From a checkpoint of a small multi-label audio tagger.
Training: soap at rate 0.0018, 2800 steps, batches of 64.
Rows from block 8 of a small multi-label audio tagger, named by matrix and row number. Rows with one number belong to one neuron. Each number is 50 + 12 x the weight over its row's rms, rounded and kept within 0 to 99. All counts start at 0.
Before each neuron's rows are labels from the 100 clips, of 14976, where the neuron reaches its highest value: "responds to" is what is common among them; "peak in band" is the frequency band that holds the peak. Only what is clearly more common there than usual is listed. The data: single notes of musical instruments (NSynth). In brackets: how many of the 100.
# fc1: MLP up (model.blocks.8.mlp.fc1.weight, 768x192), inputs 0-95
# fc2: MLP down (model.blocks.8.mlp.fc2.weight, 192x768, transposed), outputs 0-95

responds to: octave 6 (72)
peak in band: 4000 to 8000 Hz (71)
fc1.91:58 56 64 36 32 36 31 47 43 38 49 54 51 42 62 58 59 64 55 31 63 31 62 45 44 71 56 54 73 46 36 46 52 64 53 47 25 37 55 23 41 35 59 61 58 66 51 54 58 55 50 52 62 49 56 42 53 70 51 60 32 37 61 45 49 51 27 39 40 74 48 46 54 55 58 38 71 60 58 37 41 37 48 47 62 37 55 41 51 69 41 60 37 58 46 32
fc2.91:39 60 57 51 44 58 45 57 41 46 50 28 42 58 47 60 31 44 45 55 68 43 50 47 57 37 42 52 47 49 49 44 58 46 31 58 63 24 52 66 49 34 26 37 56 44 72 53 38 59 56 52 68 66 32 66 60 38 35 51 57 46 51 44 60 61 43 45 72 39 43 51 48 47 37 51 54 43 27 50 58 55 53 39 45 67 39 62 72 57 50 40 17 53 55 46

responds to: octave 3 (39); keyboard (36)
peak in band: 250 to 500 Hz (54)
fc1.241:43 38 74 61 54 57 47 55 53 44 53 44 47 59 39 51 46 32 79 51 66 36 51 60 62 34 53 30 26 46 58 27 54 44 38 32 54 50 53 41 47 61 36 57 35 33 55 60 43 49 51 57 62 40 51 41 37 55 65 67 27 48 52 57 68 41 42 45 32 26 74 42 62 56 57 53 53 54 60 62 71 69 48 38 74 69 66 48 29 35 43 58 55 52 52 45
fc2.241:45 51 46 38 47 73 57 46 45 45 70 42 70 61 50 64 62 66 38 57 63 41 56 51 41 58 40 61 49 41 51 61 30 58 40 41 55 61 41 49 50 52 48 44 67 41 64 46 24 39 40 57 42 66 50 44 50 53 49 55 62 52 41 36 52 47 68 44 65 62 53 54 57 41 57 53 47 60 47 42 55 41 45 55 35 34 37 81 36 55 75 70 39 70 25 86

responds to: octave 5 (47); pitch class E (31); organ (31); note: E5 (27)
peak in band: 1000 to 2000 Hz (60)
fc1.382:61 36 49 35 71 49 68 64 52 42 63 61 37 23 60 45 40 58 59 36 27 26 52 67 65 56 52 53 38 47 76 45 40 45 37 47 36 61 58 88 52 29 56 33 31 43 50 71 69 38 34 41 49 61 48 36 49 40 63 33 34 54 46 67 42 59 46 54 33 45 42 55 36 49 30 60 51 25 42 55 66 43 21 67 30 69 52 44 53 40 72 64 48 39 44 31
fc2.382:38 56 28 57 32 53 67 60 59 50 46 27 44 71 51 57 53 60 49 58 49 56 49 61 35 45 63 38 52 44 40 50 23 51 59 53 62 56 50 48 26 48 61 68 57 34 43 37 49 51 58 65 92 78 38 51 52 53 64 52 51 61 57 45 29 22 47 51 62 60 47 51 45 39 59 55 43 67 55 57 40 52 44 39 67 35 69 57 57 39 55 38 38 58 69 63

responds to: acoustic (99); vocal (90); octave 4 (44)
peak in band: 4000 to 8000 Hz (79)
fc1.132:56 29 44 36 62 27 46 58 61 41 53 42 47 46 66 45 56 54 47 50 41 50 46 55 37 51 54 67 55 58 39 58 66 64 76 51 46 49 44 67 44 53 41 52 48 42 69 65 48 52 48 57 52 51 38 62 73 54 49 40 52 45 63 65 65 55 60 26 56 51 41 57 49 61 72 48 33 37 57 54 33 56 54 77 48 31 65 47 51 30 83 61 42 45 44 43
fc2.132:48 49 62 61 32 59 50 57 48 57 37 64 68 39 62 60 66 41 36 30 56 44 82 49 24 38 25 54 56 66 60 71 68 58 54 52 37 58 58 53 35 64 21 71 64 46 48 56 50 29 46 30 35 53 52 73 52 53 56 53 60 40 43 53 58 41 64 56 27 46 59 36 41 66 43 73 45 52 47 48 30 67 46 46 50 38 54 57 76 61 47 41 40 43 48 79

responds to: organ (100); electronic (100); octave 2 (36)
peak in band: 4000 to 8000 Hz (87)
fc1.510:52 58 40 51 68 44 68 58 57 44 47 50 67 43 43 35 46 46 44 56 43 49 49 40 35 41 67 72 50 66 41 39 35 41 49 55 36 47 51 33 71 50 67 60 36 45 58 56 84 43 36 62 30 52 66 52 36 51 36 43 36 45 46 62 66 64 55 59 58 35 53 39 56 36 46 44 29 41 51 61 43 55 54 49 33 74 70 80 20 51 64 49 42 29 54 49
fc2.510:46 42 73 54 46 43 39 35 45 54 52 51 35 53 43 52 35 70 83 37 22 60 33 54 55 50 26 47 42 45 52 50 67 62 74 56 59 46 45 52 50 68 57 27 38 46 31 38 48 60 52 34 44 64 46 32 56 45 36 65 60 53 59 57 27 44 60 55 54 40 62 50 68 37 35 58 70 59 61 46 35 51 70 63 53 32 50 46 53 52 59 61 44 58 73 48

responds to: organ (37); string (34); pitch class F (28)
peak in band: 250 to 500 Hz (64)
fc1.225:49 36 34 58 37 37 11 55 38 65 61 35 51 48 38 41 43 43 35 63 52 42 35 57 50 57 61 45 72 30 56 71 39 46 45 57 34 55 39 65 44 42 50 53 42 49 47 47 58 47 41 48 40 59 57 33 60 64 44 44 52 56 51 44 67 60 52 48 44 73 38 38 58 43 63 50 37 41 34 59 65 69 49 61 41 30 59 56 44 62 63 50 69 70 58 59
fc2.225:56 43 59 41 48 54 80 62 61 55 22 51 63 56 48 74 26 47 54 50 43 46 43 51 82 53 42 56 47 53 42 37 44 53 58 50 53 69 54 59 65 52 52 62 63 29 41 38 16 45 50 69 53 37 43 34 54 65 62 60 51 54 50 54 50 69 48 45 45 45 45 35 42 65 18 47 54 42 25 54 43 32 74 23 55 64 49 47 44 54 56 34 34 33 56 59

responds to: octave 1 (81); synthetic (66); bass (58)
peak in band: 1000 to 2000 Hz (50)
fc1.490:67 79 38 45 34 44 44 55 71 50 57 50 70 61 62 47 61 46 21 45 52 53 67 49 40 62 44 59 39 64 63 53 48 69 21 53 57 55 42 24 57 78 43 62 43 36 43 56 52 37 34 39 50 30 29 54 51 53 51 40 42 71 60 40 61 29 63 69 45 45 44 59 47 30 48 35 41 58 65 58 42 49 29 29 59 43 38 67 63 53 36 32 24 48 40 68
fc2.490:46 26 58 58 66 40 36 50 34 51 61 63 51 35 48 70 44 44 38 29 56 42 19 59 48 58 46 38 53 28 49 43 45 53 36 54 45 80 61 67 56 73 55 59 63 57 64 37 34 57 47 57 35 64 56 45 54 55 60 58 44 32 44 65 34 52 62 45 50 44 35 59 61 68 29 54 64 50 42 32 44 34 59 51 30 70 45 50 70 40 63 59 38 76 42 45

responds to: octave 3 (62); pitch class C (37); note: C3 (35)
peak in band: 250 to 500 Hz (71)
fc1.181:48 48 49 44 65 39 50 73 66 43 41 58 32 53 34 60 53 65 52 49 80 56 21 46 53 51 53 73 40 52 47 64 61 54 63 43 60 63 48 62 54 55 66 46 53 73 46 31 73 30 44 52 26 46 59 59 30 58 58 51 40 46 69 52 56 34 35 47 50 51 32 37 32 73 56 57 44 41 50 48 49 43 50 40 52 42 67 62 28 66 45 57 41 56 35 41
fc2.181:41 53 63 48 38 56 41 49 51 66 39 79 55 52 52 50 44 65 57 46 51 66 50 39 52 60 60 53 45 48 49 35 51 45 56 69 54 58 44 63 37 60 22 43 24 45 48 56 58 54 70 41 60 47 42 63 61 49 59 40 79 65 34 43 57 53 63 53 49 46 56 65 50 30 47 60 37 54 72 55 43 72 43 54 62 58 52 38 61 44 42 36 36 46 38 70

responds to: octave 6 (57); keyboard (47); mallet (32)
peak in band: 250 to 500 Hz (76)
fc1.508:66 43 63 59 76 36 62 40 45 59 50 77 42 64 52 57 39 60 43 32 42 49 67 69 39 42 37 53 55 44 42 60 71 58 64 41 54 28 42 69 67 46 52 43 48 29 82 23 51 39 44 79 44 54 46 31 48 64 50 39 37 41 58 57 37 32 67 49 30 44 75 70 48 56 63 45 58 52 48 59 41 32 58 36 57 49 33 55 54 41 49 37 45 49 50 43
fc2.508:56 49 41 53 34 43 62 48 41 43 40 33 43 55 31 63 48 46 51 58 38 53 71 37 51 37 48 49 27 53 58 39 38 47 36 39 44 50 47 46 47 51 48 54 48 78 63 68 35 38 58 62 59 53 28 57 53 35 46 55 32 73 49 54 34 66 38 54 48 37 56 46 55 36 55 42 58 49 63 41 42 51 50 51 43 50 53 45 34 82 74 38 72 50 46 52

responds to: octave 6 (28)
peak in band: 250 to 500 Hz (65)
fc1.296:56 54 64 70 42 46 42 57 45 39 34 55 75 43 43 60 62 42 58 59 50 52 41 38 46 28 29 46 59 73 56 57 38 18 64 74 32 32 51 52 45 31 54 44 37 48 65 64 42 60 36 54 32 43 40 41 51 40 38 55 57 60 58 59 33 53 49 50 55 47 54 50 47 42 56 52 34 62 42 59 26 46 56 59 42 66 41 75 50 46 51 41 53 34 49 19
fc2.296:52 34 45 49 35 63 60 34 65 59 42 43 30 51 56 66 36 70 44 38 48 50 42 39 51 66 60 59 63 55 44 48 51 86 43 46 62 59 49 57 86 50 34 59 43 43 28 60 30 36 57 63 43 53 43 51 39 70 63 34 43 58 30 22 55 67 58 43 36 60 34 73 70 37 56 45 68 29 58 57 76 59 43 51 52 40 54 55 48 45 63 51 52 45 39 53

responds to: octave 3 (92); pitch class D (41); note: D3 (36); note: C#3 (26)
peak in band: 250 to 500 Hz (100)
fc1.509:51 43 45 29 53 57 44 48 63 44 58 63 48 40 54 48 56 40 39 51 44 32 44 67 45 29 57 31 48 44 65 71 48 47 56 50 48 40 41 72 60 30 49 47 36 73 67 23 46 53 60 44 49 26 43 39 35 45 41 16 53 42 66 37 67 48 51 53 55 39 60 66 56 53 69 45 51 42 44 65 35 39 74 43 59 57 52 50 41 44 47 49 52 50 33 35
fc2.509:48 52 50 28 28 53 64 53 37 53 37 72 44 55 53 37 53 50 72 57 49 54 37 32 42 62 49 49 68 67 55 47 32 40 32 57 54 48 39 50 55 52 61 79 57 37 50 53 50 39 29 47 53 46 66 60 37 27 46 58 50 59 51 27 42 50 19 39 62 88 38 45 46 40 52 58 61 61 55 44 45 53 38 75 35 45 40 37 26 56 44 46 49 47 34 63

responds to: octave 1 (86); pitch class A (35); brass (30); note: A1 (30)
peak in band: 250 to 500 Hz (100)
fc1.369:74 60 62 54 47 44 44 52 56 58 57 22 47 18 44 47 45 54 51 36 44 54 43 55 27 39 48 65 51 37 41 44 55 51 44 65 65 63 49 28 68 34 36 57 48 55 39 49 48 51 56 49 40 47 52 45 59 29 31 46 41 37 42 34 35 53 59 48 31 59 28 70 46 31 35 47 28 48 57 38 35 56 58 61 51 70 79 40 58 46 46 71 35 65 48 64
fc2.369:37 56 51 43 57 35 58 60 28 52 52 72 58 49 44 33 38 55 51 52 74 29 66 50 64 59 62 61 37 62 55 37 56 27 55 54 58 53 65 62 40 66 75 51 64 40 41 50 58 48 61 54 54 52 64 75 36 51 47 50 42 44 23 40 35 71 39 41 37 56 58 38 59 49 38 40 85 46 45 43 46 50 53 49 52 43 69 38 27 38 46 51 40 33 60 39

responds to: octave 6 (30)
peak in band: 250 to 500 Hz (61)
fc1.721:33 56 34 67 54 38 42 40 53 46 38 55 63 65 60 47 34 44 45 60 50 47 72 48 47 46 62 69 66 47 30 37 51 43 45 53 51 38 41 72 39 35 47 80 27 41 59 71 59 49 54 39 53 32 42 44 72 51 64 67 41 42 54 31 60 51 60 58 47 57 62 38 46 48 82 47 49 71 39 50 47 29 34 47 47 46 49 63 50 57 48 67 51 49 37 71
fc2.721:56 39 57 43 53 55 64 46 67 36 49 58 33 48 66 54 51 53 46 50 58 36 28 56 53 45 46 37 28 77 66 72 43 58 55 54 45 70 73 56 51 57 58 43 54 49 44 49 46 43 46 64 36 52 47 52 44 62 36 57 80 49 33 53 27 54 55 43 60 51 39 55 41 46 43 59 46 28 47 54 39 54 41 51 36 49 34 53 42 44 54 50 43 40 63 28

responds to: octave 1 (52); keyboard (38); mallet (31)
peak in band: 250 to 500 Hz (73)
fc1.718:23 36 43 63 52 57 53 56 45 41 56 76 47 46 39 26 54 50 43 62 61 57 43 40 51 52 53 39 64 41 36 46 46 50 63 47 38 40 21 63 50 65 62 72 54 39 57 82 49 38 21 37 52 41 69 47 68 57 50 53 31 38 48 62 48 48 47 40 51 48 87 59 64 44 49 60 35 62 24 40 49 68 47 42 47 64 32 68 71 48 49 52 25 64 36 50
fc2.718:63 50 43 58 58 49 53 37 64 44 44 52 48 51 52 50 54 48 42 48 69 47 33 60 66 48 36 66 40 61 42 50 50 46 40 44 54 61 65 38 34 47 36 38 26 57 44 59 51 51 55 39 53 64 64 37 50 45 78 47 75 28 47 53 59 54 35 45 76 63 19 28 60 36 57 46 51 42 51 60 40 55 74 24 70 44 57 56 36 50 50 55 67 49 54 40

responds to: organ (92); electronic (91); octave 3 (40)
peak in band: 2000 to 4000 Hz (81)
fc1.51:45 52 41 45 55 40 41 45 55 42 27 35 53 43 47 32 57 45 38 47 32 56 68 40 38 39 64 60 41 42 40 26 57 58 64 38 42 58 55 65 56 62 59 66 40 49 42 54 65 48 35 66 46 48 44 53 53 73 54 60 49 70 58 53 58 72 22 55 45 60 54 73 64 46 45 57 60 60 31 61 37 75 41 50 52 47 60 61 37 43 54 50 36 40 62 44
fc2.51:76 45 73 66 44 48 32 47 47 46 52 61 62 49 37 35 33 64 64 56 60 44 53 76 44 64 42 32 75 62 44 39 42 77 59 43 57 22 41 51 28 41 58 43 37 36 62 48 73 47 48 63 52 51 50 63 44 42 47 42 60 64 47 39 50 32 46 47 66 57 59 40 42 37 51 52 55 38 38 51 53 34 37 53 66 36 39 74 58 28 59 52 30 29 38 31

responds to: octave 6 (52); instrument family: keyboard (37); pitch class C (35); string (28)
peak in band: 4000 to 8000 Hz (69)
fc1.512:61 53 51 28 59 42 59 52 39 45 49 58 33 46 40 25 25 51 58 51 53 54 48 57 42 47 54 45 57 56 68 67 66 51 33 53 37 49 49 36 36 59 55 33 42 49 46 38 36 57 37 58 55 55 56 35 58 62 32 65 62 52 50 40 82 60 71 47 45 54 38 39 40 33 46 47 63 53 56 42 56 56 50 31 51 20 43 74 44 65 72 65 49 38 70 25
fc2.512:48 37 46 68 39 60 39 58 55 54 36 37 65 53 60 49 62 53 53 46 53 56 59 52 66 68 60 44 41 44 42 29 48 47 65 62 64 47 47 44 34 38 61 58 42 46 54 76 49 53 45 43 43 66 39 79 48 29 65 55 39 49 59 60 60 15 13 59 33 38 55 45 70 67 64 52 56 49 38 54 45 61 38 40 63 43 63 51 56 54 47 40 57 62 42 70

responds to: octave 3 (75); pitch class D (53); note: D3 (51); pitch class C# (34)
peak in band: 250 to 500 Hz (86)
fc1.216:42 42 53 55 35 60 33 50 49 40 53 46 36 46 40 39 39 74 44 58 60 30 61 56 46 54 39 52 54 56 64 64 29 50 39 59 33 49 32 64 75 53 63 66 39 43 60 49 63 61 41 40 61 57 57 41 58 49 51 47 59 57 50 42 64 62 65 52 47 55 52 28 49 53 40 45 48 39 50 60 31 55 55 47 27 53 51 61 50 62 27 35 41 45 74 38
fc2.216:48 49 65 28 48 51 50 48 38 49 28 68 66 46 54 42 86 51 40 61 62 64 67 52 38 46 73 49 45 50 51 34 76 50 79 42 40 23 65 45 36 42 52 64 63 38 44 48 57 43 34 51 48 48 61 59 50 49 42 50 44 54 44 67 31 34 43 37 46 44 33 50 44 59 41 42 55 73 44 49 53 45 51 50 73 45 57 59 49 33 58 48 55 49 44 41

responds to: octave 3 (43); mallet (27); pitch class A (25)
peak in band: 250 to 500 Hz (68)
fc1.648:43 57 48 41 46 45 59 49 40 45 49 66 32 71 59 41 61 46 68 56 61 46 40 67 35 63 69 48 43 43 52 48 39 60 42 41 45 63 42 21 27 49 53 45 58 65 34 75 50 63 42 51 49 38 65 50 33 29 35 65 45 66 58 48 54 64 49 43 46 43 57 56 78 50 44 66 21 44 54 44 58 52 74 48 69 68 73 62 23 63 32 34 59 61 52 51
fc2.648:61 56 46 51 49 64 50 65 64 41 39 28 40 34 35 82 35 49 55 53 38 54 45 41 50 32 39 41 58 63 61 57 70 29 33 44 48 49 52 63 70 43 39 28 54 38 66 42 44 39 60 42 32 39 57 49 48 57 49 70 44 40 50 46 40 31 44 52 62 42 51 47 49 66 52 34 57 36 38 69 53 46 43 52 46 54 27 54 33 41 50 46 37 37 43 67

responds to: octave 1 (69); vocal (40); brass (25)
peak in band: 250 to 500 Hz (100)
fc1.401:35 38 46 41 49 43 55 52 57 56 52 48 45 44 71 46 66 57 77 44 36 42 63 45 45 57 54 48 45 56 46 35 42 49 34 44 66 79 29 39 62 53 42 58 63 52 57 40 55 49 86 36 32 48 35 42 62 69 48 48 37 67 48 27 27 37 62 60 59 43 53 39 63 59 45 31 37 43 50 51 49 53 47 64 41 63 68 52 40 59 32 54 29 42 56 61
fc2.401:53 80 49 49 38 55 44 55 72 58 61 49 41 47 27 38 38 51 39 44 41 70 49 43 46 53 54 46 56 45 35 53 53 34 70 50 29 28 72 40 60 38 52 46 41 44 40 62 52 77 46 54 51 39 47 46 37 40 49 67 37 28 46 66 76 63 53 54 38 51 38 50 48 49 65 64 32 27 70 66 52 35 65 48 73 46 63 52 37 72 57 75 62 60 51 48

responds to: octave 5 (67); keyboard (44); pitch class F (32); note: F5 (27)
peak in band: 250 to 500 Hz (84)
fc1.487:53 50 48 56 43 56 66 39 53 60 43 46 24 40 39 49 63 43 45 40 44 44 59 42 60 41 48 45 29 42 56 65 62 51 42 55 51 48 55 54 61 56 57 40 39 83 40 60 61 53 33 40 41 57 48 58 40 36 44 27 57 29 55 22 49 36 45 17 48 35 56 52 64 58 37 59 44 45 51 60 51 64 66 48 47 54 57 35 57 29 55 58 57 31 53 42
fc2.487:53 37 35 49 61 24 45 78 55 44 46 62 60 46 47 46 59 46 54 47 67 67 30 32 46 46 64 52 65 62 36 37 37 64 38 51 53 57 40 58 76 35 55 44 62 27 63 41 55 45 68 67 61 54 69 41 56 64 62 57 46 72 26 67 56 67 59 53 72 41 40 60 67 50 46 42 45 52 54 38 54 45 32 47 44 30 46 59 45 54 39 57 57 43 50 57

responds to: octave 6 (55); pitch class E (51); note: E6 (46)
peak in band: 1000 to 2000 Hz (53)
fc1.435:35 52 80 40 43 57 40 60 49 37 50 48 69 62 53 48 32 45 56 49 44 48 61 68 41 56 42 59 40 57 40 47 75 62 75 51 40 56 58 67 50 41 74 65 46 67 52 64 53 39 47 35 47 55 70 65 48 62 58 47 36 40 44 49 69 60 57 35 75 45 41 56 38 45 46 45 59 30 57 54 62 56 43 50 44 31 56 68 35 65 62 35 61 62 62 21
fc2.435:54 50 13 38 32 40 56 49 56 41 36 49 51 45 53 32 37 39 40 27 38 35 32 63 79 72 68 50 71 45 56 45 61 47 44 57 51 41 46 43 45 48 33 82 35 66 26 54 48 39 40 47 70 47 50 36 46 45 46 53 48 83 51 49 36 57 34 47 48 62 62 48 46 68 56 72 61 72 40 53 67 47 43 32 65 34 60 28 49 34 40 61 56 45 49 36

responds to: organ (40)
peak in band: 4000 to 8000 Hz (65)
fc1.343:35 50 41 39 43 46 48 40 61 35 75 62 46 48 39 42 28 60 44 48 56 71 62 42 47 49 30 57 42 21 73 51 61 63 65 30 65 65 33 63 45 58 62 53 56 44 60 73 47 43 27 64 47 58 55 47 57 41 62 56 40 37 60 43 39 62 41 56 32 47 46 57 59 68 38 49 55 32 50 63 50 46 54 49 37 34 41 41 37 32 59 51 42 48 37 48
fc2.343:55 30 41 48 45 67 52 38 47 55 36 64 41 34 36 32 52 50 54 39 51 38 45 66 37 62 74 54 48 73 53 55 34 34 56 66 32 35 70 27 45 58 54 59 42 44 53 44 53 42 60 31 48 27 78 53 43 43 50 67 68 51 46 53 43 40 45 35 39 28 52 27 43 41 48 37 42 58 37 31 45 41 39 39 53 51 50 39 55 82 42 47 54 43 50 28

responds to: octave 1 (49)
peak in band: 250 to 500 Hz (85)
fc1.142:42 61 74 43 31 62 44 56 65 45 50 58 38 57 42 41 69 50 52 61 63 65 75 34 70 49 51 60 56 39 37 45 62 51 35 54 54 44 49 50 43 52 49 54 32 43 65 56 50 58 38 78 53 39 28 46 49 42 47 57 31 51 41 54 67 62 29 75 36 61 64 62 58 25 66 53 36 52 58 42 46 63 28 52 58 43 54 35 55 75 43 68 39 24 36 61
fc2.142:71 39 47 66 41 43 62 30 27 44 49 41 34 60 57 48 52 46 42 59 35 45 27 57 32 43 50 60 45 54 46 41 55 31 42 57 29 41 38 53 39 45 55 50 39 51 56 62 48 41 69 45 51 62 57 30 76 54 58 40 56 38 57 57 50 54 62 37 55 27 42 59 44 63 58 46 74 33 53 66 38 43 60 33 39 57 68 65 61 21 75 43 51 75 28 59

responds to: acoustic (99); string (77); octave 6 (30)
peak in band: 250 to 500 Hz (83)
fc1.317:61 43 46 49 31 46 47 68 59 40 74 31 53 29 51 23 43 48 47 53 65 64 27 44 47 31 29 55 45 45 56 60 53 47 53 59 61 58 38 53 53 52 55 39 45 50 54 48 34 55 59 56 42 42 52 55 66 43 44 55 49 29 75 51 62 62 44 53 54 40 41 57 45 68 67 53 36 49 44 62 34 72 50 55 55 27 24 26 53 52 65 64 39 37 52 62
fc2.317:46 32 67 57 29 48 45 39 32 69 55 61 40 56 66 46 58 48 59 30 57 43 73 43 38 86 46 65 66 44 54 62 58 36 62 52 59 43 47 51 55 53 38 61 54 61 47 57 56 52 40 70 46 67 39 51 47 33 51 49 53 37 45 71 35 45 71 58 59 35 72 51 53 58 33 40 53 34 55 38 54 48 72 20 32 62 66 65 45 70 42 39 56 54 57 39

responds to: octave 1 (93)
peak in band: 250 to 500 Hz (100)
fc1.630:46 42 45 67 53 44 62 45 52 70 33 37 62 64 47 62 45 57 58 46 62 55 27 50 55 37 42 62 24 18 58 40 62 52 46 42 51 43 42 38 40 63 52 79 63 32 32 54 40 45 41 50 40 47 68 44 45 64 45 42 49 29 59 39 39 38 68 37 50 50 69 61 63 43 31 44 36 63 50 56 56 72 58 19 33 45 58 58 73 50 61 61 33 68 58 38
fc2.630:39 50 39 27 51 57 29 36 58 73 63 60 51 44 33 54 36 57 52 56 60 57 57 48 53 40 74 71 50 36 49 54 30 25 52 31 46 63 52 66 56 47 54 61 55 63 55 27 67 51 50 48 32 62 72 41 52 65 62 50 72 60 32 47 72 57 39 35 56 58 43 46 54 39 56 34 59 48 60 30 44 46 24 37 47 44 19 51 48 42 42 42 45 55 40 61

responds to: pitch class D# (77); octave 4 (72); note: D#4 (67)
peak in band: 2000 to 4000 Hz (63)
fc1.760:39 47 54 52 45 45 59 59 41 33 59 43 47 62 51 61 51 35 55 53 41 70 42 38 74 40 45 35 49 53 46 41 43 65 64 59 49 64 61 43 56 45 54 33 70 59 53 51 68 68 29 66 44 68 61 62 57 69 26 38 44 46 71 55 37 50 61 53 69 67 55 54 34 53 46 42 53 40 68 44 79 75 35 80 46 62 49 57 46 74 70 52 52 53 70 44
fc2.760:48 57 51 68 65 62 52 50 59 56 35 57 47 29 46 41 47 46 50 53 29 50 54 24 56 48 77 52 50 62 52 45 47 37 30 47 42 43 51 42 39 61 53 24 34 42 51 40 56 59 39 33 43 44 58 38 48 38 73 37 41 67 34 69 56 62 58 47 23 42 46 43 40 64 33 49 29 46 51 44 62 40 61 59 46 33 56 35 77 57 51 64 46 66 58 43

responds to: octave 3 (67); acoustic (62); pitch class E (58); note: E3 (53)
peak in band: 250 to 500 Hz (87)
fc1.124:39 44 46 49 70 42 55 47 23 38 33 53 41 27 49 43 57 29 58 65 36 66 46 60 42 45 53 36 68 43 37 50 49 40 58 61 64 42 52 63 46 61 44 47 46 53 29 61 21 50 56 44 45 61 26 46 54 60 47 54 39 49 47 40 46 48 68 47 37 57 71 58 42 67 71 42 49 46 44 41 29 65 27 71 49 26 56 56 70 45 63 28 46 49 79 60
fc2.124:60 40 64 33 33 44 43 45 66 51 55 50 26 40 67 29 71 67 51 49 72 56 55 36 55 60 53 53 46 49 68 73 49 50 35 37 39 35 45 43 59 58 47 41 54 44 57 35 64 62 60 40 45 52 52 55 49 48 55 42 64 48 41 57 50 35 33 39 61 44 61 39 58 33 40 43 68 55 57 59 56 35 52 43 67 73 54 21 49 55 54 54 63 39 68 49

responds to: octave 1 (40)
peak in band: 250 to 500 Hz (76)
fc1.260:53 67 57 61 43 38 59 48 48 38 41 52 41 57 42 52 45 50 40 59 35 59 56 54 48 45 64 46 25 26 33 48 39 62 16 72 37 51 53 40 48 72 53 42 54 41 61 72 51 55 40 34 36 32 38 55 49 46 55 54 33 57 22 38 57 49 50 42 45 49 56 41 41 70 56 67 55 45 43 47 58 59 64 63 55 50 67 60 58 52 52 53 39 46 48 44
fc2.260:56 30 23 62 47 56 42 60 52 54 66 58 58 43 71 72 47 59 72 41 63 47 37 66 49 50 29 60 53 37 61 49 48 35 62 33 51 50 54 75 35 54 71 50 54 35 60 23 50 42 30 37 54 36 66 33 70 31 41 50 45 37 75 38 35 36 49 47 43 20 28 54 64 25 48 58 58 45 38 35 38 60 30 33 52 45 48 48 48 33 46 53 48 53 46 72

responds to: octave 3 (56); pitch class D (50); note: D3 (45); string (32)
peak in band: 250 to 500 Hz (79)
fc1.395:12 34 35 52 32 28 30 61 37 39 32 43 62 52 57 58 44 34 65 30 38 47 33 58 66 79 66 48 35 56 54 52 36 46 60 49 59 39 46 53 48 42 53 57 53 36 48 51 66 22 50 59 49 59 80 57 44 54 32 63 25 54 54 35 48 45 74 59 56 50 54 47 64 40 35 55 53 40 54 45 46 61 35 54 50 51 47 57 38 58 43 57 46 33 42 23
fc2.395:50 71 69 28 50 45 52 35 61 51 72 49 48 45 33 30 51 55 46 64 49 58 72 45 44 29 40 50 68 48 53 72 74 45 61 37 28 68 51 46 42 48 37 46 46 46 41 42 35 74 46 36 71 47 40 52 38 38 46 40 60 67 44 51 56 42 44 59 62 45 64 46 37 63 36 66 42 43 45 45 61 44 56 73 59 53 62 38 57 51 55 24 66 46 51 39

responds to: acoustic (73); string (48); pitch class B (26)
peak in band: 250 to 500 Hz (56)
fc1.119:65 63 49 57 44 50 60 64 61 72 33 61 53 82 47 75 61 35 49 37 64 49 65 03 39 50 39 48 57 47 56 40 63 43 45 44 42 54 39 63 43 69 53 64 27 65 36 42 43 48 46 44 27 51 45 40 45 40 54 59 45 40 57 39 68 55 29 46 22 25 56 61 54 58 45 67 55 40 43 48 47 66 42 62 27 44 82 61 28 54 53 48 55 46 68 39
fc2.119:20 39 53 69 55 60 37 62 36 23 60 67 41 43 52 35 50 70 57 56 56 41 36 63 58 61 50 60 27 44 41 43 30 55 49 57 53 63 47 64 71 45 39 60 69 47 49 29 71 35 51 56 59 52 59 48 58 39 71 64 55 38 54 51 44 65 74 55 65 53 55 46 62 61 48 53 30 45 40 76 53 56 34 20 58 47 38 44 66 41 45 57 38 57 55 48